A small self-supervised image encoder, trained from scratch: activation relu, widths [192, 384, 768].
Rows from block 3, named by matrix and row number. Rows with one number belong to one channel. Each number is 128 + 24 x the weight over its row's rms, rounded and kept within 0 to 255. All counts start at 0. Numbers have three digits each. After the name is the row's rms in percent of the matrix's.
# convs1: 3x3 conv, stride 2 (model.blocks.3.convs.1.weight, 96x96x3x3), inputs 36-39, a 3x3 kernel for each
# convs2: expand pointwise conv (model.blocks.3.convs.2.weight, 384x96x1x1, transposed), outputs 315-349
convs1.3 095:090138140132131099126125122137125130127109124127115113143107128124109130133132122154125128107143090130128131
convs2.3 095:125147139126127127130128194130148127127140135126129130099130149166122122113121129124134154185120124137127
convs1.4 098:155129133126127133126128100122125120126121132109130107127151103127127126088149135133146130167134164129126124
convs2.4 096:108125128135128145120126125165199137118044128085122128116142140122122172050138127129143061113130133114131
convs1.5 108:123133123121141156119062126079164149130125125129131134125122114130131118116138130119124140109141122133112122
convs2.5 115:120131141133141180130186159130093192119117129156155129143102119127127179078170111127128081128124113137183
convs1.6 131:128129129136132120121108109105127111131137130145157133104181152128157137128151132108127186136136127128131104
convs2.6 114:130125122128135126117141204128131134148110127143128128133124124111132148143088126133132151126132104129098
convs1.7 107:126126127168130149130125104161124125145156127128151127106120139116163162127133130136136112123132121127135154
convs2.7 105:127125137123121200107162140115134128101113119156100120129128134129120129130159127116115111127154135133132
convs1.8 108:126138121134168124138125137130111121198216125101124109135127120133130131142136136115127131106096138128151146
convs2.8 128:128117128178124128137132128129130135145128133129124120130146132137133127124125127133125136136128127130127
convs1.9 092:119129121130192124119130145141128133098136122127121169069134119142115155129124117128137114128138125126115166
convs2.9 093:134124134128163125131129133126139255128245118120149103098133133124130088130129120120123129119128126128131
convs1.10 115:119164130115142158128131124077119133127129139081125121131211120131114152124130126128121152124128103131118107
convs2.10 109:135126132129133126156126152109107068153124100119119230127147126108140074125110144118153145123127127141140
convs1.11 116:128125128128097132137124093116145108102148135107127130223195038110133234149135123171126133130147129147115141
convs2.11 091:130124106127140136122143134125077133146146127119109128060130159174100138110132121139071118077131136128127
convs1.12 106:126128129126129137128144109103123130127125130119128091129151137159115134126128125125161107134135128114126169
convs2.12 072:124127108118130132191120143139130178135175106152114124113147128145159129111123118128110122134109094140131
convs1.13 082:138128122123148147122114097127118116127159127158144183133112087130173172121116122078112124171086127199132116
convs2.13 081:094111139142124117129126102107108126156166189094130126145113130137107074150101129132104140122125127127126
convs1.14 084:125119099133131128115115129144131140135162153130124128125119140105130095132122151129103130104139128127126103
convs2.14 093:125165128097144117127127184147129132241137163121126122128206143126104117130124129127140045107081130130121
convs1.15 095:133126128112130123128103129130128090080162126132132135131089125134137105127146126131130151100127147131128130
convs2.15 100:131154129118172122097129129070129146153140113105146184134121159133064127145130145131129120111139113124123
convs1.16 111:116123122124116130117136131094150119129127126155120136145129120106089130144129128139134139130129119123104120
convs2.16 130:134127113165101127122127135120127137118116128118112130131135130065094136127125123255106140164132128131105
convs1.17 119:147134106131135127137122131089126142140131129125120129128116180173128000086203232122130137164101120072137134
convs2.17 087:116129119134134133163131125132139132101141159098126130127147141134131080144126136126132130135115120140129
convs1.18 098:108113131130117136147128131129158145108130118135114107130120105128109135128124129128133121104109139147165127
convs2.18 105:134128109137131155128145122125057140154130127113124160101082120130133165127125129107129130116138147154141
convs1.19 073:126124096146085152082125127104129129129127120115087128125087134131139089153129128145128217149056124109177132
convs2.19 067:139123102133127127143126126091139116132120104112127137140130124155121115126131128129090107178127117130148
convs1.20 083:174132116122120127124117121128101127128128129143156106157130145081148133137127128128128143125135125127125118
convs2.20 106:112128000120119129129119139127092124128129128128123142132127040099133116115166255128131135128124129129111
convs1.21 097:114130131127127128125125127159134133128127115121093120116126106123119131123134151185130131130141121128102131
convs2.21 113:153164123120146127136136113128116132127088127145124104138127155126023105154117137110133114128129142127116
convs1.22 110:129130138129139120127137140155129140130127099133132117127124127126176119090140129130132125138136147139132131
convs2.22 105:135130118144130127137098131122131126133128131121123142142215126176070121141135146128105125103128191147129
convs1.23 078:176129127128132115126159107127115134129132148131123121094127126157090129110100154111126126124129126113122124
convs2.23 111:136121132120128122127116126114119117127118118128065158109127125123127129120041201129129130121123113067126
convs1.24 083:130120139118128125107124118134118129124102131127120128122125140106128121144099136186116136095121134124122133
convs2.24 110:164118106161132110124158120145054159145104117119127131131125095136132129158119159115108138156125060125255
convs1.25 099:123131130125132130105131129125145126107106124147123142126125132156164189149096162137118132140119154118127140
convs2.25 082:158121110110133121127139130132124110123128130152125232147055112128121000122123130127131130146123146119116
convs1.26 098:137131127108124131138135128130126127127128210121133131120131136171126121147130154171150114090130115124087144
convs2.26 095:137141126115116136127160069122108144116133125112127128087121158129137122127124128128157120138145156115096
convs1.27 085:047047132141100129127131134125144105116142110114144126152153146129076092140145132125118190112147126112113161
convs2.27 096:098124112123129130133124122151127180164108129133114138133118130136116011122137128132082116129150130144140
convs1.28 089:119104143124133129125138124127130133146122125127115127130094165126142129193131129123102126125129086126125111
convs2.28 096:127130178134133122127129166116128119119187126222124144130133132067136129163116130123124136131102154126123
convs1.29 098:120129127108111124125133126141159127127142062080095126115125129133171137129111147124117129132141131128110128
convs2.29 078:155105129122127091132123110158084128131126126122139135166132149132129118128121123100053117114127133130128
convs1.30 099:166255188193091150127106052144126118098121078159136152126207129154144130129124127108127130170128148094121136
convs2.30 107:131123120129131143137127135133148127116130128138159132125119109151135130117156127123120122128117128090127
convs1.31 118:136138126129108133131116130134126128128144126130130128114156122131138130128135133076120128175125127114132095
convs2.31 090:107141152135132128121125141125156102129149116091134126105159149088103123128158136109125135150128085107128
convs1.32 109:125112124117140128118108126112153094183128139132127145123157117203103136113148116128128080168117104180070145
convs2.32 096:089135148135125125181132114122110126126087103144119148152127126130117132130121131129148131117126093128115
convs1.33 116:125127120121130129116130129127125124130155123130129127132133124117137119129127099154127109114147129136133173
convs2.33 104:135039133126255125133100118123130122119215140128135119126115117155121127131117128130129137120126128114125
convs1.34 122:127107120126146132127129119138113132112125116111135108143129137123105132127056201157099142180131129030183128
convs2.34 085:077116135137116133145113127127128129106135100129117137135148127142127173120129146121126126124143122131132
convs1.35 097:132135129128130131128124175130168130117093125130132139135160122124108131126113137130124100125140137157126124
convs2.35 099:125164130134127128135130127099129121080109129130122126173120132130152131129127129116107124130118193125092
convs1.36 085:129121122129139130128118117125129134126146104136123137144127128173120130100129139113128135118137108145102086
convs2.36 089:204117115128135122153115116123131122127053116070127140130143212140131097228161197128117177128128132119157
convs1.37 126:126125141126130130124128122124105129155129129127127127167115149132078155077131125151095139114128128128119159
convs2.37 089:136160144135133143128122092149157131131121128094130076116140129137120128118099051123115143145127129132137
convs1.38 107:095120130130128126128126129127121143117129128120128107123132111160098130119130137123124127126141119146148082
convs2.38 121:140171108128128120134112040097092169113167120130197140130127105125112091130134122126120183128143209136154
convs1.39 095:175122115140136124129120097136129130124126127117134126149123120126134132159128105093092179147114155122112131
convs2.39 092:128128117118132125158125129127130113132140145141128128131127133151160134137130125127129130061117149124152
convs1.40 112:123128121138132126121130148115122148090135061132128144130136121129079127128098126123149127140127065135128123
convs2.40 098:129127103135136122117109134035120125106115122086094148167183096097081121129129128129128109255108123113129
convs1.41 098:115222209127098131099133119125255186118123122122091134136148121129128143068113143093127117115125128167127108
convs2.41 119:144127120148134070118128123136135111125126128126190140131117117115108126124235118126125121133134126129129
convs1.42 100:132134139127125130112131125165122127076122185105133132130134122174122131132130141094129115106108131112100143
convs2.42 112:119128095125166134132130102135125124128142119131131184128128096128128132117107119133157125225125102131130
convs1.43 111:112120128131115127153125121133137129128148124109129121132108095076099130131130087123122138120127098169135107
convs2.43 088:127101131157131092134096129125158180112121130134085084134110132115141177122127123127113138126178144103129
convs1.44 086:123148133130115134079110109159129127253131054123113115133125111117130128066119202129109136104127132126100130
convs2.44 087:141092126128108141129171174150155127135117134128081117130138152078122174142130127126138078110139117107109
convs1.45 099:131147122129080128135129184156101127125153164126127124130119129081118125132128135116146131123156099179125148
convs2.45 082:132127130129143125131118104123143134147127127125131180186123110098132103117075132126088112170123112127144
convs1.46 093:129116118149112073126125130127127146128133057124131116130221095129143170132167129132129132121158121165128118
convs2.46 073:115126135085123129097130129006129126120153132139134039111093136124092126132157128124102103089127117135133
convs1.47 110:127187190120147129145102130147092133131118129136140140126110130119135152125127108118140147128130142106101129
convs2.47 093:122132143139132116123117119114129073131127143110090101126138155136174123130146141128162192165128090131126
convs1.48 098:095139097134150077127116128141130130125113133126148130133124146117144110155143124177127129119134119115132158
convs2.48 086:129126145146123136128138137068197096124133116135164112141131135128032132131049143146132126121120130128083
convs1.49 083:126036127070111129127117140115123134115131128117131128133113156106141129158128142132115124109149131064144125
convs2.49 090:128129127126128102107126128124130135130129127127120102131082127115130091129125132121136132121127115178123
convs1.50 092:130134133133125114128126156148114149143141163105117120177128131132126130138154129129137114124146126128139152
convs2.50 107:123140132133148112125129126153137128135119148255117123130128110126119132131107142143127118128126123124117
convs1.51 081:131123139129129123120127125120108127114127121130130132128127127130128133123116131125118127143131126128157124
convs2.51 099:143128112130125116128126118080103131107119132126097127137129055114142101101135127120125116129137128137123
convs1.52 070:149208137134105124122124132081161114180143154115088124128147136139098140129124165140131105130125116129141141
convs2.52 074:180168108128132127110141124133110130129104134108121149126130112134115125132103171128119119124107094129118
convs1.53 095:177136132164093148255101047140127108109124128159159117129123087131122138129149126119130143134116112172131114
convs2.53 102:115133132127133138130124134155167041138121122126135047129129139206133127124114128143142129140132070128131
convs1.54 107:132129101081123142134129129098151126141095151130104159169130132126085129129108131109116132127138123119126128
convs2.54 140:117128145120131246118255132142108145120117112122120125098129187124198128129156128112127125114124122125116
convs1.55 105:126118128129134127147125127162124092136140071127141138108170133118105128132133134123135112129130132146136133
convs2.55 086:096128120131124119130052125116128125132123150098128111084128133128188083129116155064141119114137136177178
convs1.56 071:128128127128128128134128128128128128128128128128127128128128128102162128128127140128128128033128128112143128
convs2.56 070:128128180128128128002128155128148128128128128128128132128128129128128128128128128128114128099144128128128
convs1.57 086:132132186128121140126134171124124091129128140078121110123149128167138112122153152144124130100136168126128085
convs2.57 087:119127142128115116128100128124156123130124095126128128186160116059152122044130135102106125127132127116141
convs1.58 105:167092141074124157146136142132105132115116128128130127141118128130127104148124138119118078117110129117131118
convs2.58 135:162129112126120128129128129135145127118126124129143143114128255127125140212124226173129121128129130129124
convs1.59 106:123187132128126126117132128108114118158132128128141095059175137145134128127125122171101135141130133132116112
convs2.59 087:128132114127026119123145131126127131123133139129125132111123138128138196156161127127136080075127131134129
convs1.60 090:135134145128124129125128123128128118088125124164118128120108126136125118127119117126143135136121125128128196
convs2.60 084:128172142128144129127130115128105129128054127117116188119124112132134126119127133128120123095123119122128
convs1.61 097:152131148116131124137127148082099128132120134136125138072143130130127149174091132127131129126118112136129119
convs2.61 088:124132124137133077063115157120146121125108127123098139125126124156126093127132125114148132130250123124131
convs1.62 096:224146141243128127140105125165133097198114128131053137128139129159133125125103109141125126128127114123131111
convs2.62 121:151115130145116110128131128235132109127130129171146093135104130128136128239129125193117117131126127126121
convs1.63 114:161130171134098118125140128120127131102109130131128203123082120130150125124158127172133149127116128108127130
convs2.63 115:108126123144133131135124120140123129121123130090119140128169141212127113119089134092116134205204075122116
convs1.64 096:126136141123142129150127127120136093122129140175152126109115203127184116134095175123160113129128120131140174
convs2.64 125:116080145116125142125117117131141130128118130106125104127129094127211108127137128127127138123114124113175
convs1.65 097:135126101129144098125127127131127110125111150170156129126128122130126131085137139131104141128083150126130117
convs2.65 106:146136159127121117192118129128130082127105139126122105122130124118124113122129125121081128122126079105129
convs1.66 112:128126151132105119138125127121122089129127119125127136150158149137124123118131131129152113140109127112156145
convs2.66 136:126128125090130168128130093125105127125127143132126091121125127125125119130110126131125255127129126110136
convs1.67 083:068120075124141150128133172135123124149129069131133114102132136127131113119129090176094177164120138127146130
convs2.67 093:133138163125151145132120129120127127129129130129167133133113127139127128140130126201130126132180109124145
convs1.68 089:143126135137124129128112107130125188090140176116126165142122177134128143134129134124124126107123129133103212
convs2.68 087:109134133133144146152127126095139090132125104121178186136114061128094116084153128121078112125137131135137
convs1.69 105:126130129126128127135150132170000121127129129141131142121136134160126122138131122115161115113131172138076128
convs2.69 121:131114160119152205128092127131126105102152117139133144076151121124128101127119136127126169127149072131139
convs1.70 088:128126130128118187128121078151131111075105193124139143073128120129142135127129146150130145136136157114124114
convs2.70 087:127123129119161157090026128103169116131092122134121130103129073147013128145099129109133115162105093134129
convs1.71 099:130152124125097151149128097132144124135131149129116139124131159124128120099124149113100141127125072112172126
convs2.71 107:136128132124127116116123127127141128130129115126130127205131138127127129114094130126159116125125128119128
convs1.72 098:136134117103088127126100114102125132127113122129130127104225128158126135137130119127087108128161071129108129
convs2.72 097:127110126129093126151143133135121125128160124209096150100140121165129147126116128115129127126130093089133
convs1.73 097:131115129125128122125121111138126092112119112127145255126108143124110115124125144132129116127125128120079128
convs2.73 115:155129130122133135126070120117106130180128173096123133100146119120112126148129115124107136108117131115125
convs1.74 100:138126129125107117140129130117122183102098127121102132148110116118145124130135135119049134133116131124125128
convs2.74 087:100060127124124125092106086125143125141135126115119107159121067127140113144132129124142126066125195126159
convs1.75 094:143122023126131082145129127130127134129117126126132144112129127138138129129133126134122117127154167148131138
convs2.75 120:110112190173123141130125130127126126121127135131126126098127125143115088078128132126126146137160108187108
convs1.76 107:081129147127161128128129102132152126113120128130132128124120129095098255179166000125129140106146109131128104
convs2.76 091:132131134143224130169127127108111217127114141129172115145128125115134102128118124124142149109127129125135
convs1.77 082:126119128123125120125129136131125129096133133120197135130126128124127145134129120155145127130153129166103125
convs2.77 070:133228135132129124106097140097122131130109156098125130126064122145148129131134132130126118127125131128128
convs1.78 132:124140118135134128125103138115135126128128138128150129122124125137197126133131144136151129131019198106143124
convs2.78 098:135126126128119128128146129142209123128127137107128111052112088127116124120142096120143101118126132126145