python train.py --arch="resnet_bottleneck" --model="self-supervised image encoder" --dataset="microscope photos of single blood and bone marrow cells" --train_examples=194171 --image_size=32 --crop_scale_min=0.3 --horizontal_flip=false --translate=0.12 --color_jitter=0.6 --cutout=0.25 --method="byol" --norm="batchnorm" --hidden_act="relu" --drop_path=0.05 --depths=[3, 3, 3] --kernel_size=3 --stem="single" --avg_pool_shortcut=false --widths=[192, 384, 768] --projector_hidden=512 --projector_out=128 --projector_hidden_layers=1 --target_momentum=0.99 --init="torch_default" --residual_init="none" --optimizer="soap" --beta2=0.99 --learning_rate=0.0028 --beta1=0.9 --shampoo_beta=0.99 --eps=1e-08 --precondition_frequency=20 --max_precond_dim=512 --merge_dims=false --one_sided=false --adamw_lr_other_params=0.0026 --max_grad_norm=1.0 --l1_shrink=0.03 --ema_decay=0.995 --max_steps=9400 --batch_size=128 --epochs=6.2 --lr_schedule="wsd" --decay_fraction=0.2 --final_lr_fraction=0 --warmup_steps=180 --weight_decay=0.1 --adamw_weight_decay_other_params=0.05
Rows from block 6 of a small self-supervised image encoder, named by matrix and row number. Rows with one number belong to one channel. Each number is 200 + 20 x the weight over its row's rms, rounded and kept within 0 to 999. All counts start at 0.
After each channel's rows are labels from the 100 images, of 14976, where the channel reaches its highest value: "strongest on" is what is common among them. Only what is clearly more common there than usual is listed. The data: microscope photos of single blood and bone marrow cells.
# convs1: 3x3 conv, stride 2 (model.blocks.6.convs.1.weight, 192x192x3x3, each kernel summed), inputs 0-95
# convs2: expand pointwise conv (model.blocks.6.convs.2.weight, 768x192x1x1, transposed), outputs 0-95

convs1.160,177,201,162,195,200,177,181,235,201,114,186,192,210,202,194,223,235,171,217,182,195,231,205,226,188,208,209,222,210,204,197,209,231,199,213,200,202,197,222,198,202,204,193,186,196,173,182,209,193,211,208,194,204,205,198,198,190,189,187,183,182,238,210,219,166,195,219,206,206,216,189,187,205,197,190,212,209,212,199,195,198,187,186,201,182,192,218,200,144,199,201,193,208,178,197,186
convs2.160,217,198,202,200,202,194,200,197,200,199,197,205,189,266,202,195,202,198,176,229,196,200,205,195,200,196,200,200,205,160,203,206,198,200,201,208,184,213,204,215,192,191,200,255,199,258,202,237,201,200,201,203,194,202,202,195,201,214,178,211,199,213,203,196,198,198,200,180,204,202,188,163,215,202,190,206,197,179,202,210,200,187,195,193,202,245,225,190,197,172,201,189,197,201,200,200
strongest on: cell type: erythroblast

convs1.110,198,196,219,196,180,187,194,193,184,193,176,221,229,208,204,236,200,204,221,187,189,182,203,192,199,189,204,209,201,249,178,237,236,189,212,179,174,181,189,191,190,202,223,178,192,187,175,201,250,200,209,206,193,210,202,227,236,176,206,197,158,196,206,200,196,204,194,182,182,187,223,230,220,215,196,192,187,203,198,219,168,225,176,227,206,205,258,216,171,200,193,198,169,174,186,199
convs2.110,193,190,159,196,188,179,213,199,208,175,146,185,201,199,126,192,219,199,200,204,187,209,177,201,206,195,166,105,183,210,193,199,178,173,200,200,206,201,198,205,204,183,147,204,145,203,194,201,196,168,217,208,149,157,198,200,196,195,179,207,201,196,177,224,164,211,202,197,197,238,202,186,200,196,201,195,200,200,200,211,186,168,192,185,190,192,192,169,179,181,197,200,154,197,208,201
strongest on: cell type: erythroblast

convs1.7,230,210,197,202,206,222,179,154,195,206,219,182,210,170,278,180,183,219,166,225,183,211,207,185,210,227,225,210,172,155,186,214,200,209,172,205,206,212,173,210,214,194,228,179,217,194,182,193,179,212,187,167,199,212,199,196,195,181,199,194,203,225,242,210,221,190,203,206,174,213,240,196,186,166,232,165,201,262,201,216,214,218,167,230,185,225,193,207,184,202,190,172,197,189,193,183
convs2.7,277,201,202,199,200,188,187,197,187,191,316,199,216,194,213,200,183,191,204,223,194,231,193,199,142,205,200,201,201,190,214,192,201,200,191,217,199,191,185,210,191,195,183,196,200,183,202,199,196,186,202,219,206,184,204,197,215,189,220,322,243,199,189,211,231,200,198,202,202,204,201,206,202,196,204,182,198,203,200,233,203,233,180,204,264,215,211,203,201,197,200,204,199,195,210,190
strongest on: cell type: erythroblast

convs1.140,206,199,224,228,184,184,160,195,170,187,187,193,203,196,177,182,247,183,196,211,225,211,200,183,186,218,196,189,196,185,179,197,198,167,225,157,216,175,187,179,198,192,194,185,200,218,192,197,221,184,244,205,211,212,182,183,198,198,220,203,201,231,229,178,206,206,204,196,167,190,212,193,214,152,210,193,190,204,202,222,207,263,212,197,188,180,192,200,241,191,195,187,168,191,197,194
convs2.140,200,221,201,202,204,201,235,199,195,196,222,209,206,243,198,244,193,157,198,201,199,195,230,188,216,199,219,196,198,230,202,227,197,198,197,204,186,233,200,201,213,218,200,220,203,242,200,210,199,201,198,200,134,200,191,204,201,197,221,200,195,201,203,205,199,210,168,201,199,194,201,199,212,222,188,216,206,201,222,199,178,204,215,142,196,206,230,221,183,216,215,200,209,196,198,199
strongest on: cell type: segmented neutrophil

convs1.156,177,177,187,220,206,249,209,180,200,207,194,191,219,207,213,199,199,176,192,194,187,170,214,194,173,235,187,216,198,200,205,190,202,200,175,216,183,196,219,205,167,230,205,212,182,220,198,202,210,246,191,199,166,169,189,182,184,187,188,196,189,213,200,234,212,181,215,201,181,214,187,209,198,178,190,201,183,193,207,242,168,178,213,176,183,207,186,196,194,201,219,217,190,213,220,219
convs2.156,200,204,210,200,202,198,185,201,185,203,197,205,199,194,205,195,198,198,199,200,182,197,208,207,221,202,200,199,197,195,205,264,196,205,200,251,194,194,128,204,203,186,210,189,112,203,204,200,202,203,200,203,196,202,194,227,200,168,204,164,200,199,201,200,211,207,200,261,90,203,197,256,197,202,201,214,204,202,204,218,195,194,166,195,193,201,183,201,200,192,202,200,225,199,200,186
strongest on: cell type: blast

convs1.97,228,216,205,238,225,214,159,261,204,171,206,207,188,199,240,242,215,205,183,202,189,201,233,215,201,196,190,217,189,181,207,216,182,188,214,194,215,207,200,187,207,201,226,193,209,220,228,188,217,195,247,205,189,209,217,208,209,206,226,179,181,206,226,200,221,242,185,215,177,234,194,236,138,210,205,177,225,197,186,181,195,209,208,184,191,195,188,202,158,203,190,187,214,209,176,209
convs2.97,194,207,182,217,202,194,201,200,180,202,199,197,188,195,171,191,179,201,199,191,190,193,194,198,180,199,193,205,176,190,199,195,199,203,228,199,210,191,205,195,171,201,197,189,143,197,200,195,199,200,225,201,202,194,199,191,197,203,172,198,204,198,200,151,227,206,198,173,251,260,203,195,201,185,201,162,201,201,204,147,197,201,197,191,200,241,203,203,223,267,202,207,153,189,194,196
strongest on: cell type: erythroblast

convs1.5,211,306,200,163,209,203,170,188,184,186,183,201,206,200,204,193,208,196,204,187,211,188,190,187,204,208,191,203,240,209,233,209,186,204,196,208,208,223,221,162,221,179,205,205,211,217,189,200,207,298,202,175,193,201,204,194,169,183,177,214,197,186,209,223,190,168,174,183,196,192,192,196,193,208,273,222,204,180,178,220,199,215,221,204,201,205,204,211,213,202,193,185,183,216,192,221
convs2.5,201,198,196,199,214,198,202,194,198,191,202,181,199,195,190,201,203,200,190,181,280,191,201,206,207,197,173,202,198,187,231,213,197,181,199,200,201,186,202,210,196,203,195,203,208,196,192,202,207,193,200,201,200,132,188,188,198,201,204,201,193,205,199,191,306,198,200,201,230,207,211,179,200,179,201,197,200,193,200,190,210,196,203,200,217,188,225,199,191,220,176,193,199,199,248,196
strongest on: cell type: blast

convs1.99,205,175,219,193,165,213,209,190,219,205,214,194,200,188,195,202,205,182,195,185,213,179,212,195,196,232,216,155,205,250,207,198,180,196,196,208,198,204,172,164,194,209,183,226,230,185,193,162,211,213,196,183,181,211,234,204,219,204,166,211,232,220,223,193,186,204,189,186,194,209,176,213,215,204,185,178,271,186,188,207,200,206,206,192,217,222,195,215,226,181,180,221,217,217,185,210
convs2.99,200,202,194,207,198,189,177,208,184,263,202,213,193,189,206,244,151,221,201,202,203,200,213,201,188,192,192,200,191,199,208,200,200,214,215,200,207,179,193,197,193,200,171,201,194,142,200,208,171,177,258,205,187,215,193,191,188,200,201,199,199,191,211,201,211,204,173,195,182,174,202,205,208,186,195,190,171,189,203,201,197,200,201,203,191,201,200,205,190,201,212,201,198,207,200,213
strongest on: smear: peripheral blood; cell type: segmented neutrophil

convs1.59,191,216,204,169,192,182,192,205,195,206,207,211,225,200,191,187,214,174,230,218,191,186,214,186,200,199,166,178,175,164,186,213,179,199,202,204,182,206,190,198,205,221,207,204,254,221,190,204,211,200,208,219,210,200,182,194,183,207,168,215,187,184,205,189,209,173,210,226,195,171,193,203,201,183,219,178,220,224,186,200,225,243,200,196,246,221,203,214,218,216,198,224,230,223,211,204
convs2.59,207,197,189,196,199,199,196,210,196,239,193,197,201,249,193,191,189,205,159,202,153,211,201,196,221,195,199,223,192,202,200,196,191,200,198,199,178,200,207,166,194,203,196,204,200,205,198,183,241,187,222,170,177,171,197,188,194,219,200,177,204,206,203,199,200,200,207,197,186,199,171,204,198,197,179,200,200,200,200,240,185,195,192,195,291,203,202,209,209,190,206,182,200,176,200,203
strongest on: smear: peripheral blood; cell type: lymphocyte

convs1.79,251,257,168,242,203,202,167,223,169,165,197,178,200,210,188,206,207,187,198,187,204,211,212,183,180,196,192,170,194,202,195,213,193,207,211,174,183,193,177,184,217,192,182,188,189,179,212,186,184,206,178,211,227,191,171,211,169,211,178,217,214,201,191,211,222,218,179,225,191,202,186,168,184,198,196,216,199,225,213,171,193,256,199,201,245,213,210,203,203,189,211,205,205,201,209,186
convs2.79,199,184,189,204,194,204,203,218,202,195,188,200,192,189,185,206,202,180,152,216,206,219,191,195,200,184,187,171,198,231,200,181,182,202,211,188,187,292,218,200,200,204,202,204,157,203,202,199,217,199,198,199,213,239,280,197,200,200,187,201,205,193,204,206,205,236,200,204,202,200,195,202,207,226,187,202,207,179,204,185,194,208,210,217,202,176,200,219,203,233,202,199,220,198,199,200
strongest on: cell type: segmented neutrophil

convs1.4,207,196,178,211,192,206,212,216,187,177,226,195,201,208,195,205,206,233,209,183,233,192,184,192,172,181,203,210,198,205,182,217,234,152,192,188,188,203,217,163,175,180,188,200,240,199,199,199,177,201,165,188,203,205,193,196,196,175,200,219,180,191,211,212,198,176,190,203,194,178,210,218,199,240,201,202,190,204,221,202,204,195,208,211,218,225,218,202,205,173,212,203,196,189,230,155
convs2.4,199,192,235,212,200,200,199,183,204,208,199,200,195,202,194,239,201,213,193,193,199,198,195,201,175,197,198,209,199,194,198,200,193,195,196,200,186,181,212,199,181,201,191,193,189,99,201,184,198,196,202,199,187,205,259,198,201,169,200,201,202,217,152,195,195,231,175,200,205,192,199,199,199,203,200,91,200,190,208,207,197,199,207,313,200,206,196,197,197,198,192,186,200,198,195,201
strongest on: cell type: segmented neutrophil; smear: peripheral blood

convs1.138,193,196,166,203,212,207,227,196,216,194,223,192,206,205,201,207,204,200,194,215,200,209,200,161,166,209,208,222,217,204,206,191,152,199,178,202,183,221,193,190,226,196,120,202,198,272,221,183,178,206,189,206,202,199,186,213,173,188,224,191,196,201,209,193,196,218,232,192,177,215,181,199,200,173,247,222,214,199,183,234,208,207,203,208,186,165,175,210,142,179,260,174,200,198,233,170
convs2.138,185,209,176,211,198,202,196,200,188,186,194,200,201,198,206,198,206,213,203,202,200,207,265,197,199,179,165,203,214,199,187,302,145,208,200,189,198,189,199,205,200,198,201,198,209,195,204,199,203,188,203,186,190,237,198,192,201,200,204,179,189,203,187,210,239,197,213,202,198,202,197,195,197,196,200,203,202,204,198,203,195,133,204,201,199,179,185,210,190,203,221,198,203,201,201,197
strongest on: cell type: blast

convs1.72,211,236,213,194,200,202,195,207,174,175,200,198,213,169,194,212,217,195,227,239,216,199,224,205,213,176,186,186,154,198,151,217,192,210,225,207,183,195,200,181,189,170,184,225,201,182,194,234,231,273,187,183,223,197,223,216,218,206,196,205,199,203,229,183,183,173,190,202,194,198,178,204,209,253,181,177,238,172,183,203,195,197,234,199,195,204,174,192,210,188,200,187,200,198,164,195
convs2.72,215,193,200,200,207,197,201,194,198,198,200,199,204,202,202,199,210,194,199,201,201,201,230,246,202,212,216,198,200,276,215,197,174,207,195,193,200,205,197,186,195,189,187,189,198,200,207,206,181,201,194,196,169,215,210,223,204,235,222,205,198,216,207,166,180,208,204,198,220,211,206,200,198,200,239,202,199,199,202,192,204,188,203,198,188,208,318,202,200,200,231,208,198,199,212,203
strongest on: cell type: segmented neutrophil; cell type: band neutrophil

convs1.19,222,225,203,202,191,221,204,239,194,211,213,226,190,186,185,245,202,188,173,200,198,206,218,181,191,195,183,217,202,224,237,215,186,202,234,189,213,223,208,198,225,179,170,221,206,204,203,187,208,181,212,216,179,207,198,228,169,168,153,183,199,230,212,187,226,199,201,218,204,202,214,189,225,205,179,190,199,177,172,234,181,176,187,184,211,246,192,216,212,176,209,221,195,231,191,223
convs2.19,218,162,197,294,200,201,206,201,218,198,200,199,203,204,189,191,215,188,206,194,186,193,190,201,207,213,203,174,202,202,195,200,196,214,196,209,206,199,199,202,191,194,198,162,184,196,294,189,211,184,194,198,241,174,196,202,182,195,196,193,268,187,176,213,195,200,221,206,168,139,200,197,199,210,207,193,213,200,200,192,221,220,174,200,246,199,202,199,200,196,175,203,166,203,168,197
strongest on: cell type: erythroblast